config = dict(
    model='image embedding model',
    dataset='crops of objects in photos (Visual Genome)',
    train_examples=61751,
    image_size=64,
    crop_scale_min=1,
    horizontal_flip=True,
    translate=0.06,
    targets=['object'],
    num_classes=300,
    embedding_dim=128,
    arch='vit',
    norm='layernorm',
    norm_position='pre',
    activation='quick_gelu',
    mlp_ratio=4,
    head_dim=64,
    fused_qkv=True,
    bias='all',
    qk_norm=False,
    layer_scale_init=0.1,
    parallel_block=False,
    inner_norm=False,
    moe='expert_choice',
    drop_path=0.1,
    num_experts=8,
    moe_every=2,
    expert_mlp_ratio=0.25,
    experts_per_token=1,
    shared_expert=False,
    patch_size=[8, 8],
    conv_stem=True,
    layers=6,
    width=256,
    positions='learned',
    pooling='attention',
    am_softmax_margin=0.1,
    am_softmax_scale=16,
    residual_init='none',
    optimizer='soap',
    beta2=0.99,
    lr=0.0031,
    beta1=0.9,
    shampoo_beta=0.95,
    eps=1e-08,
    precondition_frequency=32,
    max_precond_dim=1024,
    one_sided=False,
    adamw_lr_other_params=0.0028,
    steps=11300,
    batch_size=128,
    epochs=23.4,
    lr_schedule='linear',
    final_lr_fraction=0,
    warmup_steps=220,
    weight_decay=0.0,
    adamw_weight_decay_other_params=0.05,
)
Rows from expert 7 of block 3, named by matrix and row number. Rows with one number belong to one neuron. Each number is 500 + 50 x the weight over its row's rms, rounded and kept within 0 to 999. All counts start at 0. Numbers have three digits each. After the name is the row's rms in percent of the matrix's.
# up: expert up (model.blocks.3.mlp.up, 8x64x256), inputs 64-127
# down: expert down (model.blocks.3.mlp.down, 8x256x64, transposed), outputs 64-127
up.0 103:532480562445509504483537382476500518469456477462450434452546503565476439475462602492478467459539477530501597514525533422547509446562560429576505508489496518391521490480481432399522383468476452
down.0 101:532520601490522522443509430371500484555485494485458536474441536485507487529522585482621497490512564548510527550565420459544571566544502500523570523474481551492553508630466529489546525413507503
up.1 100:475578593489586516490506499514580482490501463592518469582500471549557595508541488506458431520451499439503471492468454523459414484541493426564453413500479510444424498446407460564512455500415504
down.1 095:485528516531536487439511437579547583399505562486619569469569532519433486448509466516421529465530598486611516458533486525510443650477498513469502423508447493531425514440485475574588518512436606
up.2 102:472491452472623533532485450478575446493482527512434612496412500413477494520486598424525492447430541419480580493561573510541565542518512439497425493567470461469512498554457406511562482568443481
down.2 096:595527500557518558496571550529515515602470442502525457497407462445487464541484434498477526470540549574501562504553563384510514588584480510422561525506487476508457435525485473520533516494545479
up.3 106:518511534529543478450628566587518440536504495493528505522554500413451490497545441462427419459485420513534536444534490440511459487573493473511537556504521546596516465422546567562554530531531422
down.3 104:528497508535475444535553464536519500537503454526596435576487519551461392584504399493473565463556531518528402441571525449534524435418536495558526501492500526539496457497494487450487525484555575
up.4 096:509535480510505450443493571493445524471545439523504542493422517492478492498498539549468523485431536376517449528552512520444467557542434470502590470485482490553520494481556476497588493576604529
down.4 095:484472475491578462452499481485563512376507538436507562553527434501521552498427415424369558507447474498520472428465541495511506462510488488405499485487507426489470573387519504482434524488519514
up.5 098:555536537545508455563497531485534487500530532491522490490472476537537481527512460498594503526545432527468545443551559467455527459360512436491478536506511479555529451492516548521493518538491523
down.5 095:591540499445598410485561457526495453469496429448507453499497477470447458511513453563537552506431409447537556571547451533386534478447473492517422531554541543533469532565568519513490438496395524
up.6 102:462519440419489440446607511540564430589592502454477522506549483560495491595453480545564501471508478484495473420520550469496443569472459511556476509466486435514529526597505531554479565520566492
down.6 095:492527482459491448451452416540530572454421487425359483559486371430483555460534501543505416511571557561521466530541528515488515543533514514495433507463482541448466445537553527516453545517576486
up.7 097:471466577438414531413557539543393418533483407489541489461519479471487559457468494479469519442478493431431483509590490515524463498477453596577548497456465610497464502471516516556527458496462567
down.7 098:502470507501532510402673548388467539474539429528479440526570493433579588592485546589489548511440544566502488463527522431509500605492505435553494480504527565532452465473415565467501479440513570
up.8 103:515469515574492518487510511570507528467488568480380457513398607487519453464564467498562551560473455524492466473434536446405455550556533482378494470563560477451595485562576433501514547492511481
down.8 093:478483534482546610469532526576561473601487428489535491423483449496550466512408488451492581593510557528498472498468422477514454417450531563578499504411481586497570421503449519530435505657552514
up.9 101:469569574485463406529440522490538517465568513518475608532434527492493647460588552500542533571465411529576493458535431596556467444453465506480469602475401555487449488483478559486473598508538534
down.9 096:541453532545530548548564505526556426372510580479534503531563523513447477561529458402444478563535439523502459367490507477418431556527461502460497494533527471524486557491430532547580475461491635
up.10 103:441483492487556519465437465496548549634487401535445454424419600503541454475495550576506618502473551504540525549571622454524463441487509472491514500394488472503558556515482536522441607516470458
down.10 104:539498553505483474486433514456508510534572474483410586507479416540433554473484489429461496493505449515443415590465467466462471477449549464477455485578523457471467525524527495438541576444487410
up.11 089:425466493385618556569514455493437524500452440522457489526478548523464530419476489459552392513483454519461534532504495537489585555467461549453453600487576477357426521466413506520370492500528467
down.11 100:441513522437452454510506398588461533462502591515450522413524500601413556541585522485482447445424501525483577553581454514427438516474432476427452480446427523518517581506351482374602450472585480
up.12 107:414509503519372488560579512570553558498561536499479510441490533470541408455511545569479506527511438490475492470471649518508524430548417463458543472531490512554466480556513458468491522472510510
down.12 102:552503469527529497412566551488486509503536454515572534451522570519515564501565540466487522460488526485459547330544547568420473528491500567463497487443495527493519508508483504450523501459541506
up.13 100:499491504480601485530535514439479477542479576557481443462510542486468574502515520451474603413510589554531517544442416458429420537509549549514571477543550481439507520525469354512415455475466456
down.13 097:527476508520400466541475563411496506579496520584433519458491503526499447583457552463536452535481470555450478534433492488466566529471479495501465568477496480475456490485445488481518474581550432
up.14 095:506510539487548464480421563532556463546424463392544494498484590486512520488630463450503476445511445499439516547511571475519539525486454448471521611467486510504531543474571536517449567465539424
down.14 094:538502472478511488544493546449571483508465530469580450524499505491548577531431544491519485467494527451450511528401560510496535602436380442436516554426490425491426574383532530558420528452575548
up.15 095:429446504522469453479551505557498453484504534574498464467443425527478457562534488410554529461585494511537518529441509532595558509579574522585569542598501535430408459404448407599522515441529483
down.15 093:488455610501520492446568446527495435480509529550582501534462472526568472427472434526509435531507498495469464461485538499527555540500488502526482504491479531519520485536513461412421547455502426
up.16 109:474521448494517418525457421518560491600459469512569560451536560525547393516473498462415457428539383456501469444568513632509472454475523470507523574569465551496475494485522498509551446523534465
down.16 102:469424517414522472490455626482435499463452493551473485547543408446453485578581404508441528476419502593539446465584508569443567546508468523492540523508450502429416524491551436414485461475489483
up.17 102:544512553431525528497487513536483409561555348484534477452424470550456522510406475510496417409527500523508520456452411432482444506514525510520584551469464526550561547395508545617450551383526487
down.17 099:507493508526488521511579443474504519480534476549442482553465582548504586416549607439436472506442496428575375501675490435514482533537519507478465493478504438486585469489541510484422499497360458
up.18 091:514481513447458474541420486436531487486529485497524572481543451500525560467467462481501566569475431519616402510560563493504450537515592485568531412504567488547443504554532503476462506440519564
down.18 097:508498496471546449477493486533421454519551514507428535450623622457496499520473533508460476432438553535552512530551520614513486586523553555465478427425522470513469491423445514462483543546533607
up.19 104:579546551480425502565515543552493546451498403348536528522516554600481469475624458426587516519518515442448526465460497433419652532553473401494506453483517492597495466556559567482494481493543416
down.19 102:526485529464516521582571539528558534433533488550612520447457461530522512442394503557526443377513527518563454423503468432517475416468483545587377447555430578515426503474540465571465519460539500
up.20 104:394480487514475602479500529451533530500409532541451519551477511557504409523598574533486528474499605542443601459505477510526535438494511433471556468484493462435460415462578440525520513545462512
down.20 099:470511514539490559535393513517488542551494503515513468479420484478562517439517669508501543505391462546570446509506458554525547483497541477561591471448460486519577546525519542483516537609401512
up.21 095:560447494420481455500524516461532525494518427501530398483340524462571432474399492460481505474473536537501495511509483496505426589487473542507503460488559470427585442470366526516559529467409512
down.21 105:510496557503506628525523540449497573509481536457495537532534541587514481399483479512579471503432449524572499494460520496484429507524431423535501477492461606425361469460558470545598487553433586
up.22 090:536500459446570516533564524463534523508508518490492453486450561397450553555579483450537476481450489545526591445464400559510507538482507469487494467481501451422499572477555537433447432523424471
down.22 096:514511580630518505456433495505512488458542569471382420505433417577549406479453481477456489433454558401532539496488545552550417484593478501443671483480516492488565537423429507467480518480513467
up.23 091:488482528501462506552570580549522513601483518504498545516478473523473419547403539471462552502494481500526428592437474401456424512496525523582615676481494469437418494367488426455567518427553510
down.23 098:544402436561505547488527476421497456457516490475591564505488481471497453406538568437469500531532509491489543530508445444451481568497483511441506521513466509452545443440407502473497582534601469
up.24 111:592521509519517538505531535517538473523446494509472419402508481535407626507435555534481565566479486463445514487395512430446567445439585488548590549548505497494522434478506485483465475588406542
down.24 103:492418525518516456590549523520453537451446510532468559557505533541503408405476490514453501515534457566519556645483379437531485483518536524454446496502506408491558554473463503494453499598519444
up.25 104:426589550531503519549458428518471492478526548545469424480507393472493567537479502529444446417455448539452539519488479472439544403442496474558413436474534453495373546529502487534467436447484440
down.25 108:417500503417501462531471435354459500492507611539477519467438470538553439511466630457498546467499470407543547480467518473514622541504460548466394518565441431533485538483510544450576593528375562
up.26 103:512494436412413383578479443539413599442559476418541515426579438453514432494484520569390575508478515479484484485469550503493515584442497482542395421503457568470490446578509487498479506579505513
down.26 107:550501572458492445457537549584404550522495486489518512506493469505537535505533552473602515530564451468560605458510519558493456520494542522488458483508473492482385480509505532557405572531478471
up.27 100:460490522513428491477458528420557497504428453492575484424414517542518523555450521568486521481498499522399547501578479427478589513579477416451535536597555446431493527539513521463586480607475412
down.27 098:486497490515411569663482516559549506458461490472517445519456514550518465390472472505539475529530499494499520572471447454495468474497510509488499473413525554504480523558471487533516444499470495
up.28 102:509549504473547544512507457427492509518424472490504471435540528477554563502416534492438556486545397549485449530431504495585512492502473548504522535429538486522414545544492485551531435482517501
down.28 108:537584470518506502583528518514478453602486533550444446453481520492580492472640531476511426594443429497454489552458435486466524564527477460440554469505463451476583525480552504520553501423442535
up.29 101:576506563466540448543534495459510460487473457466425568464485495491520454420506537443510558546508486597484416476543425499486529449443488371482569544526359551484475445533517454448513515594492536
down.29 095:593503502429337483574446527592509603595524468449507510524465480481504591405441489485406520425508445555452405453453493509481581413523470529464488579456553455442448513505476496485575469550401483
up.30 107:436425554502545467512545417584525471515481510429582499575513554412603465454492528555477479494490433599451458501462566606532513514472457435578513513524511536453521544457495461405468560492431507
down.30 107:555455543619507448473433511526551566522554541422485537467512522544462492558475547484419479533363455565494512477572583515470557501493493536504572523501465503502503480435579473442574515425477516
up.31 102:500565483528551497455474562465434487491488553455511625523491483479446486441499538553518549481422498408467437489550455480435545487509459531536555513524536516576394511544524450484486561483498449
down.31 100:501550427492555551514485490475537508418478490478517549366520474487487604538582536517503574572450487526464501546511566406502493520519512432492555444420551555490521447366488522540505453499483505
up.32 099:465487541504445525525560471476537471467469444534529560504509523476503523477516462550457513530497407512504489515456487639482483475430503526475523485593547484511410524491475432443509365551493468
down.32 099:469482549539436490502462492475495485572482444453469541518552524462453443572417519511480476441503469464566528423556502585475528579498439438525510522418470490506430501488498487535591465439486511
up.33 098:556468478544469528479487496451512433461490521450460568503425494532454535558407409560526524537499451594351487474522520453484463456496545490449443522452528443512598578513456500472486562400615465
down.33 091:467494533518472471556473494542556505507543496449573496462461535428482556588520476502454471548467523430538549474476463451576510417474503431530471562608473558543451557608543470462530568480556507
up.34 094:499473508454493522514514483489551507578505528572550543580547399536476470456462561434500419506491464448525494491525394543500453479542513482551527394423538517514521586561582550522494554378456452
down.34 100:558453490520513550469456516503449521450501473544477491468403520518574385438464481479514463465497532477509495483490426391555529541613472456446511523583508512505525516455557509482494425561478550
up.35 111:485534564566497480436572437435563481404478467483528507486478455506537527448544506533601534463437532517428524504490548576520523505454409443555511450510469490504571511504377552526428513502530540
down.35 110:410532494487481551411525487550454463530428456446595520534622559468460494373481545556467459493454521440519502510464472480538470513503572526523580421569521577538530541546483451482566483515452524
up.36 099:461510516530369586485540507419390427524463470522577541508518499429616527581515490447433545504424560559488607480543420512497529480447528507427452541510457611576442527529494560503539487495507531
down.36 096:548475393524569496585486536470529547523496505500466524540448572563492479494602469525602501517577495537617562460526455554550328362454466526498459468496500566539462488533548472441492495518430448
up.37 105:522458567518496506565491526508525482424465505437472604489480457521426419476438527521542470495579388424651464578470591547494571487503422474513582511470571550511485484596559489426442431483506557
down.37 096:454520489546446494529560503492511423531519439562487447442431522436527504412498535478415481445453486463541427324526478459491542510570467542482499518461514519534555595532393443455467488510447562
up.38 100:440621506437573481562477481544467537488508460556479481404452583425424515476485530511561551436496465501486561514499523532491585523530580562570488491454551519522491459582451494487400470536499466
down.38 097:539583529460533471504483572536461500474532517525487529572453520534477397510421444504620588422440488457467504510587553428456511512523509497493574452545456411526547629542455451554532450519611430
up.39 100:498529407511465490447571542594446456487513457471532486606586438434498509483561424590525388521411471468487522507509496571444456484547469491513544478545475442501563520486606490490526538557491470
down.39 104:475450522439429556518470497542422481486470593541442548512538469412502409437457467519647519502573604654481536540447512464572401544531450575521503488489446437429515435421524472559520493520574641
up.40 096:487526478472502518468486526515531467530548367518484511499493522466538519538412559507547455529474543434590479509534499514489517494478486600532623488458532421487448535496487470465503554527605531
down.40 096:480471387468481543559462601504438537445487552513519581550504461513545490459378498534450519489428483557497615560441514476513425503479449538468485507541440501471405510405557486509439591492605577
up.41 103:518445543552532462495625545517519523489489627527478466528455494574562505510513493510478487535569507506516529494517477420508403492515544433508458429434445463597558485457531512459528488443542502
down.41 103:503424423595564496533523524409488484450500473545451477492499485588506524499511515468467560557565543512379506531517442442460567597454577508622572477521472548517413451493522533560388498463502527
up.42 101:479469479559568504521485559507594469475503485506474438476526481464506517550536464463514503499607507482509531523539599518470450503485509542622571468393467486485484533464446417459451533472530496
down.42 108:475476490477549485531487478494570491475474542505542494408411379451543332550522484477449529434608418506467508535488533425524473593425485453585458550495441515570467489450377475414462483542510514
up.43 106:521499506520445504542497546409590442420454480469398550472545555451453481506475487438499591582516482512477543503462435575489538549498440449430473504464394430537486480516472476427603522545473589
down.43 102:609602461559560507560564505473445438497521464516557508491513373640487507471567473472463409536527447489525462541495522493501459521478484521514426472546460454472558463547473467543532468461506469
up.44 102:417477545575553509558474487566458518370461518492497453555452549514523438639446485613564563445514483565478455436352442486471463561476581455480499584512476545493489433461435595439515566525497574
down.44 100:540487575527477525565472463505547486459544483573481605555593523534577596449442538474530564404443569505490480479414427508427472414424490609487494459491443538488507401553452488417546535530441570
up.45 090:515472466467504461513559522510498477474554532445420513578495413475492487504424507474484608592492525531404565441478482602541464494567490477545485457551458540556505494504348610507527462435508452
down.45 106:514526456467457519495530515472522495527514544513572491485501467602516575559499421546580516415521458525390473533419531548422388483497554476479588446547550423522537451481463420547552488464440517
up.46 098:524530576525478485520537517522512525511479533419526439470572550497474435555613483428508469405495529453501486549446506502363524499435470440575474466416541545458535487553506413525416458501565489
down.46 100:551485520413502504426439387450459465548496554525510461445535457548426593509523581529424500466616481485465497514465489447491613487478487493562434490541554547457492487464552577561442481530463593
up.47 106:484527521588456499492487467430574458495485493473390488546505519436545539552522551528566523535574525456567477564523480455460549444477486514508499561561518498479436536509599481445526444497457615
down.47 108:518463433487456467452525496435495485525526534422545422470545469467499578466410573527471536597554505451522591515587462526448513449520488480503458461547451397468560498471452510492504535521429406
up.48 095:551554562510448563455400464533426639553498373516441505472493487501500447532545548409479363507522557426535462513541524514590455496532539465444491586495517502495501510513521471471452516481535488
down.48 106:395500511502523532448503460514502503450431474439475543408496518457497527512470574444523502547485462534507577482456437511501492464482476558515467451376465481566559580440492448450444464604499501
up.49 096:496467592470427527514479603535466524447497496503434486567448523509551453466484536500580535539458380575430520465436538485563607442458460497449521579469581390469574439462544516532564404520335525
down.49 098:476571500567523444530394432567449502508479463570449473490545561404551569380480431557473525554506488533459520456449490428488475396460442508508477441400566517479507519439538581467514478528383477
up.50 103:496501412451478502491492428502503477530456489612463597502501555530489542509634466523402541467466537491492470494463481548485477504434455437487384553613479585544468480487505484561511519495521439
down.50 101:457496529487520529479414596451556489547501623510444484427454456494438558506421436530472464434450529492482477531491517527448434483474504469521492541547474444577540499491529544490447493363482488
up.51 097:438427480504520507424474420509381428598468566510468540515581502459569541492443575497515561597507462562453544448530561531506454585457529561565496593405530478431623430487495559425503450471514493
down.51 102:426579481480511548466415525417552479572513514505444453538492505535583541532479411506613608589458516470431478507490550471579559523485465489516483483565468513511544454525530450533554536460388600
up.52 099:500569404538555547465494565468564439519481535490619489489482472433531536470540455567501595468472424472419544485453533519430465463530517496492443400471517560542512476505512620604598496579518551
down.52 096:493517523515521514547490447454459471537438523502480384398438463454405434488514456478496440446522509565454511526565431491612524434593516505480501536442589442491570479514465500481549475512466570
up.53 099:477484487461474477527478477574443429530363544562483459453498478492537558495541553516478507525403532480438499392517455415486583481510509469509414581441556463489490532487436498528518498472499494
down.53 100:482516498461532475380595526479520444446570445494592447532436501553508467436449479445569455424413453486490431595443494563540473538478528548537463417546593555487484470533593490389464510567495506
up.54 103:501520505478572583422532471402439501530520541559525502481472554484549426401550529539444512515493543507478435468545479566468410499553537514505505337530547508483549485484534490470500541513494519
down.54 099:476458535530547520399518514511480516492506556529499511469509656507431512525506489479501541559521484402458457444490472510576430515491422432562503591475486474446502490492515538495515486379535471
up.55 102:523378477392512489557579529558519575501616452513478581499451552419522465520448545490515579513440477383572469521525533505523506497429448488567498618488392463575576487468497516466523493503546513
down.55 103:521510535491407459500604465419449514432513454552492513553580491500443582474532483489499484451587549527482504508365535518471506458585592499504595502451541452479514539434528487475516519504479611
up.56 096:484526473420462404525472550509544483528473494559464456568502564457541492514586559530419457565482526454494524441463514441507495513463379489472418471601457455471477488523496494435603495491470462
down.56 096:465498529517478599408513412512546518568449438493561484518578382554594536500502508490550353498449523549512497557584530439478479527559519464491465394486511579458486524615466461627497529533476528
up.57 097:514593435488461552458473521581476455535484392446536438579491427517488555484427545435569430568453502613481508518594545573510495425609597573457534498518529454474471502515505575471395573500519421
down.57 098:496528524609489465487452453463483459541493493527485423500648557557482372513461516472547406491559450500470532457480522564541566426432472529425533476545543485500476483426485524493495497513556560
up.58 099:499457495378539480510509520544507445524511479551488474437509511468547411480478534367443472456492530564467459528467498489518525501556465476558451429465609507496560447489486477551538566449526444
down.58 103:539465570468507448438474551503584508479434557507451547479454505457525468501511449445534488447490513508385483544584613508526476543496566498472473477520562492445493533474544544561523525531423466
up.59 099:463519540490359497542466497439491569485500588462520472491462577461466558476498486579442505540489483488541477511524562530458426525459491504447567472424445539480445439450436485594578442394502487
down.59 098:515487510421428615606507424518486592537575508522496510499459502574498465481491411501483543551553503513547452425579486637540407559530536486486448454514514408464487489433524444472487499529564501
up.60 092:475537494516512563527510519548502587562587506518592515402572533482500427543468536520541450474494572541507560508402490497477438474574473452476520475536420385565543527500514401507578470530582428
down.60 096:504470459478456430555549540510544493506531423497511486525573542545480493598507578494536562494512435514492450431554414511507546520488551495508485473389417482504565489503536502485459496501472461
up.61 097:566444580526556571465583497519495519426540561520533409451602451505552555461520525550620395383459561538480550453474397483474468480492516482428481527477595590502530492554543537583468538497448484
down.61 094:477546551530446535594469492485542517471535626474428406481496533444552398441437528451527453462497450507510537504621410519546544503373488500618492518607522527493466516543553474481450515489528490
up.62 106:477498569545457508501506452562520542504532573567427556481450532486569458449539439513503562448496448466436457480472519506555525612561479505541466496533519473446543436582479503402523449543472455
down.62 103:484427415427411541464442549533408503413468490553402485549505549517527470434553515586533541478460528436433490440482486492486543500471544490423448452582500560570443530519568474536516474504391495
up.63 093:500460633470550454538501469537508558519438486361487452565458544508546555491567438556438486515513570524463625480478540570519406497501514532498573516517508440507408541489479530512590491451420500
down.63 100:488535466521450441464493528461555520632491552505608604547493475523528480605583467503533568445476549544482462421532559538565520470526501472537550503428512476496507489433483469453453515538352490