A small image embedding model, trained from scratch.
Model: arch vit, norm layernorm, activation quick_gelu, moe expert_choice, num experts 8, layers 6, width 256.
Training: 11300 steps, held-out accuracy 29%.
Data: trained on crops of objects in photos (Visual Genome), 61751 training examples, 23.4 epochs.
Rows from expert 1 of block 3, named by matrix and row number. Rows with one number belong to one neuron. Each number is 128 + 32 x the weight over its row's rms, rounded and kept within 0 to 255. All counts start at 0. Numbers have three digits each. After the name is the row's rms in percent of the matrix's.
# up: expert up (model.blocks.3.mlp.up, 8x64x256), inputs 64-127
# down: expert down (model.blocks.3.mlp.down, 8x256x64, transposed), outputs 64-127
up.31 094:113189182119092189131172108114093114192154134048074146076137143092124130108131123119162118141108115113152165173103103111126184147051150204107182147135092152157094054093116096112130061146150139
down.31 098:156157134103115058071101153087102086158122104113100117107169170148094122129075188100110119149113133135152175108170121123139065151141108194138095143118105119169137107173094105078090152059199165
up.32 101:136098170130119159145175150126095129126164127103183158096182147162132137168134125125135136159124118093144129138149172125162139200047119091149156161126138120119172130069180106096129125091095126
down.32 096:119101160110110122169176183057042132096137176155145088120136160123141144135115141082154119064068111143108095173156104155143139120167110097138160175108129142132171158191115128165142142130068153
up.33 108:142129131123156130094148094105172106128136148156161123130112113142048159164138152134117168116195124111178133112137118170118174146092103153066191113180057123142144105149123157095163099160148102
down.33 103:116133171156095130128118183130206103106092145162107163110170111123119136082152110165111133157158183145166141077085082106105113131128106167109140109109122076186136141134146131176140137116165095
up.34 106:137096136109159129134174108147097129123118110119198117119116127081149120111099174140111122126086127119164106151147129187162112120127117083150181097162127175149118106113107150096151124135170086
down.34 104:164102147154167108146135088101104126072122155140110147179096131129121179150105148246160110174065077095127153102134197101118172170135118077097089132144126171163107151135114150114173093092097131
up.35 097:135167177119013151087123154155122117172142105123133158120123124061161124125114192174089163171127162095163096144118104090163117166125126149158123146127136133144131104099144118104151164161100185
down.35 104:101113117123141124140074124126117178145090148138103131173179100157131161050090112099137104153122120112093115153101076182130117150120109126178147133132132117144156127143117123098156127124129083
up.36 092:108122145147140144142125146170139163117099130128156165134182145061127081131113077166113100130151153147118120126176142136078136166086069154172075129167108115117078170120162137117107132108135139
down.36 096:195089126119086095133134082162169126108073089098124103108106114141105112086097100045125145137094080110154120128113062159136104104121137134096087122146138065106119133142088139130139107114132151
up.37 094:125132088141124107115130147102114154114127073095141093111150126159221125069156120038064089133140173153130127135139114125098160118127116092134137163107141081124098121127172073065117155111186155
down.37 101:136137137152130086075188122137159089099132124102105107200081167145166131128132118145104120114118143126026089109183110081149182132119168186129124138087122116113083173085140118186099104077050143
up.38 104:148122099118163134073122091109134130083116096153100117153158107097132146171167112100150130180091085090095177138193153140115127141151092107154068103144130112094185141139058143100061101147137159
down.38 101:104079096112115131085111141175115108105101163135107117144164155107122095115160117135126119161167091158104093091133100159188110168051114095080112105150100165098164178123110164125144184146190121
up.39 110:100144041128116062125151143132116124133161132133149099127115111088116157105175142100101138064142134099103147112122128188184131181091084144108163206186136121178062122187171121095132115135108129
down.39 110:101122084127136132149119146197106139106153115103138152116125092123100135114138115184113155082172147095162163135126138087135113155085124139098098082120131156093163128116154140112126147255156188
up.40 099:123108186099189146130141167142136079096181095142131092125103108120105089107091115139148147088170127084103126051134086119101132167167102120166140182128159118157161201172182158157110113120134142
down.40 095:071092064171108116187110128207110127096103131127132105104123195087135172145152197114131128123119177160136143116112142108123122127142115134189162130111134101084105100121131087188132128100091094
up.41 108:168148124166156106137095133097132203239135106071102152094147157131142108176147185156119124076109169190144063147133182139092122094087082101192162137135084144175123138133146121082141079109074124
down.41 110:148095110147124109154129096120104128166145119157184073121175132153099100075110031088167145157190160208104118149100109141098168141092131144192139078168100098117129141088144118123095077139114102
up.42 096:112134125136080116117141186113126122107158175096166115096166196103128117111092123141184164176193163167129085167126130122131109144175137076103109087097139150162140156132133125109146143147119134
down.42 096:122140139077154143123068125148130083182100100141077159144126068146096123142102142094156103142193073118113076132168152160139157158156195159145128121104078140153100113171116113146158103153089159
up.43 102:113120087146147122162096143139112127154156131143128098117135132162165076121138150078124163143149100134165159128070113096138139156131144140062148141142132114128130115142192118142082116069148102
down.43 098:157082139166094092144108066092124145139112191135197133114106155135127132100049119111097123107144141103122160110070078169108131113137091199080121159138149076108157096129098153141175176141102094
up.44 109:054098112159138141110158096154116137130075161075179095111153099138141151089120147158121109154165161097054098074162148175105142084141173113163136137138104216117179122107149147119172093062178059
down.44 101:132145164128080021092101092148158136152147127081124111179062154104126119086115117143143152143174147105132133127122158121131118155172084053116113115139175123093118141162105134107194111169231154
up.45 093:162107107115122175116066097135156133178176143118133087128129131112115191091139122129111166104151137175133119135090163132144094051128134104091126081143185116123099179124115124105067106132109142
down.45 096:107104090107156129087164140105125117182127095093129051131077134173105142158118119125106093117081133124142132142119085095119106068147169122094102108128130174117159108120192141070109129113180141
up.46 103:132153116096116190099134125087137110137091140135094104158162072144104123098064119139145073144109133153162128105066132120073091102055150130145139075182078073123146152106155127104126121111124134
down.46 104:190099158083148141113119056087138154123165120115225101167079180137163166105126112098087132136124134100113131089079136119054132107102154141150152098154112146159188147122109128111132135178233172
up.47 104:094127071198127076120102093098130073155125158096116178123110132136140207140072178154161103124124129139127078082124149098098164084099168158134155110152106079083132183088084123137122157127122139
down.47 095:112194167126098134198194159136122099119082124176093114074161108119160111089183103121190137096144112141106170234130157173133110111157136127133128147175118098151139141114126158167139122055071087
up.48 101:186130113126036065088062073101139164144177166113117098162157162133180150118162176102106169074091113098106152131158135125136122142161140150155156115123104152145140129181138076073065086150110149
down.48 099:167144132120099135106145081179112137183119117096127200063111157152154127121131117121105132079122065105122117126109150164148137138138152108176124127090119145161109123185173143125143108132106163
up.49 104:122116160063144093169149141119125101130132093064109067074104094138164172131060089118153151113122067126147125077141140148108108137122143179121100089127143173117171161194097097100157140123134131
down.49 098:147122149140146077106073149166129139041111103137170119206127128107153138112153108104139206119182122131144181095161119121132136135159144154129156089135141131141150111152157119137160162093094140
up.50 104:153167157106118125165115170119112089109156127110173189178114117094126094141137176124111142127165126142159116120120131094133153135115091112070096132086078100142214120117168144175126156140139149
down.50 101:184176132152121142178074114138110142136130118127158104121196123141131125149107097123083098074091145131102157062129136100111186158130147114168107099158172156165157155089167117123137158067119125
up.51 101:149169119118203090139125150155034103119101142167171048144121125166160107108160108156161127141103183099111167140180164176116098153119132137107133136087108184059098074092200108125123097128141154
down.51 105:137165163148129082120078184163119077089105068085163132165165102142076096150130168109125171137150129096088117120128069173129134119183127100089148165048131114147073103116121155173100089120059139
up.52 097:155089113076168117128074175141130123100126133128222169182162141147098169084061116129143153156123138075126179112175090177150097125094152099116154142123082132158174154117127090085127152181141141
down.52 098:142099107146117104090070124133162160082138105124123101128144156111097064177156140145072139150148157128129146113081121110116147139141112111080101163086113140140117094136158125132096150105149165
up.53 110:157126106106095114112118119092099101121161145185104154134120103120120097144148112123149201186087081111172096124134113075131088154117127150135163106103128115180124144126087109153126147141149130
down.53 096:038149121164089083131134092120164082117098105110121128040089122082118115215135109104147143087208112160087107129172144106157098169135156124099140107106105138128177129177141123146126083143090129
up.54 093:127099086124146155085095138077126094129063137111134124172152111118145101129080095103150145124141108135142166103134101194228170156121106068167150068157119153167095152118121185176078141090080144
down.54 100:125131099141137189153070102192151126160110146124095085142113113147108138147079155126132141121114136133199169122083095152120101112112151144149139110137126136100180162085138140211124106141051170
up.55 097:164099085107164099059148103110113157146103162142087150183157123142114161103102117097063126128135111188146109185118109142116087152111143149141204051141098113161096154158144128185069161156112112
down.55 099:087140130126148162131199149125114097115112087116159107083090117136126100078092168128144120081072127154093192205063104138138138129179111179125102148105106140188113162169173135104144160120040119
up.56 095:131142128151066170084059091150094114139160133117098152136193110158125177145072206155135147123199144158048118114097106159117155119142146137153144126138160121087113122152104124119171177138148113
down.56 096:106053141102182099048147116176088144093103160122071142055101122135107083154146143180212081156091103170127098133127092144101140175134142164116130114099137042146133097130110120139193144077116194
up.57 102:155135093125154084091092113082068106136188152067211127157093104130149152115025112129164172131110161134163158109113168157082141114179077163115109119120136109129143153095211152117118159128096102
down.57 094:127122179141145172111113131148129150132151117111123115153098087113144109064118109082081104132149196141121102205135142106101175142151112140154129107126113092125118123147183124194081168093125149
up.58 098:118135114136134097111104159132121168067101102180106098180171100110103168214124107168117154135101141104070072164058081094099132182121147150150105143108138100180167084122128170075162115199107117
down.58 104:104141159141106168074127071106104135134140090137179091126123115157100103155211143115163187104134105108083155137095189167065147058135135091065150135170124130158130094168115102111128134172150124
up.59 102:124136120109145095174096084086065167085149058145123155138086143138146132160046164161134139098193095129116111108131178134151133151114138120151125122166161144052138102147104135078083125091103130
down.59 105:097137153097117108098171111151107107186125139152139068138163157123159094140062154161193097195080055149140145152132138146108149105115099201113127125139152154126097097167111112125158078052113160
up.60 110:143121144117133117081106130169094128109106138161173153143087138154123172159159121107161121151157186191171050162172195129199133137108142141159071071179095166109136097158160178147169139098086133
down.60 095:107155137160170141122187158112097136136163159143081136178113140059146112123096124195183156101079143142127159114122163088098154143153098140114155150116134067126105150169078162116113123181111083
up.61 095:065073105166063082131108092066097105186116133157171144074127145144105103131099136136143106098097107067143074119125145094114115147121092154104135175097098103083127138142151161074116144134183148
down.61 095:153141150134125151117112170170164175142136106153100101102156125127176075079098134145166096176173121107106139156145092106198082129100117165149077103104091196146131131190190105150101097091060117
up.62 091:120097142107160089128125155152099163123168125150178146102149134154101156088131120153188132151119152053228146163061141124196159128152113131099105104132157105160145159120130111140171070171135113
down.62 089:129112080122090188162109156117127146093130233126145189140088177212128130141147144178155115146133104133096143163153110107127071132113116111132127167155129168140075145130172132141137143104152133
up.63 097:128085107077142101124094121100162164136163144143160093118121137074153114113125114147088108074104129152157183123151129098131150154080104160206108117130182204072143090100120130114110113134128107
down.63 096:179114116078068117176134179125116104095130143135137119077055078127130167105099061066182130170081120102136121098174148115150085101187089116123150079128084178135130103092113150121130089121169176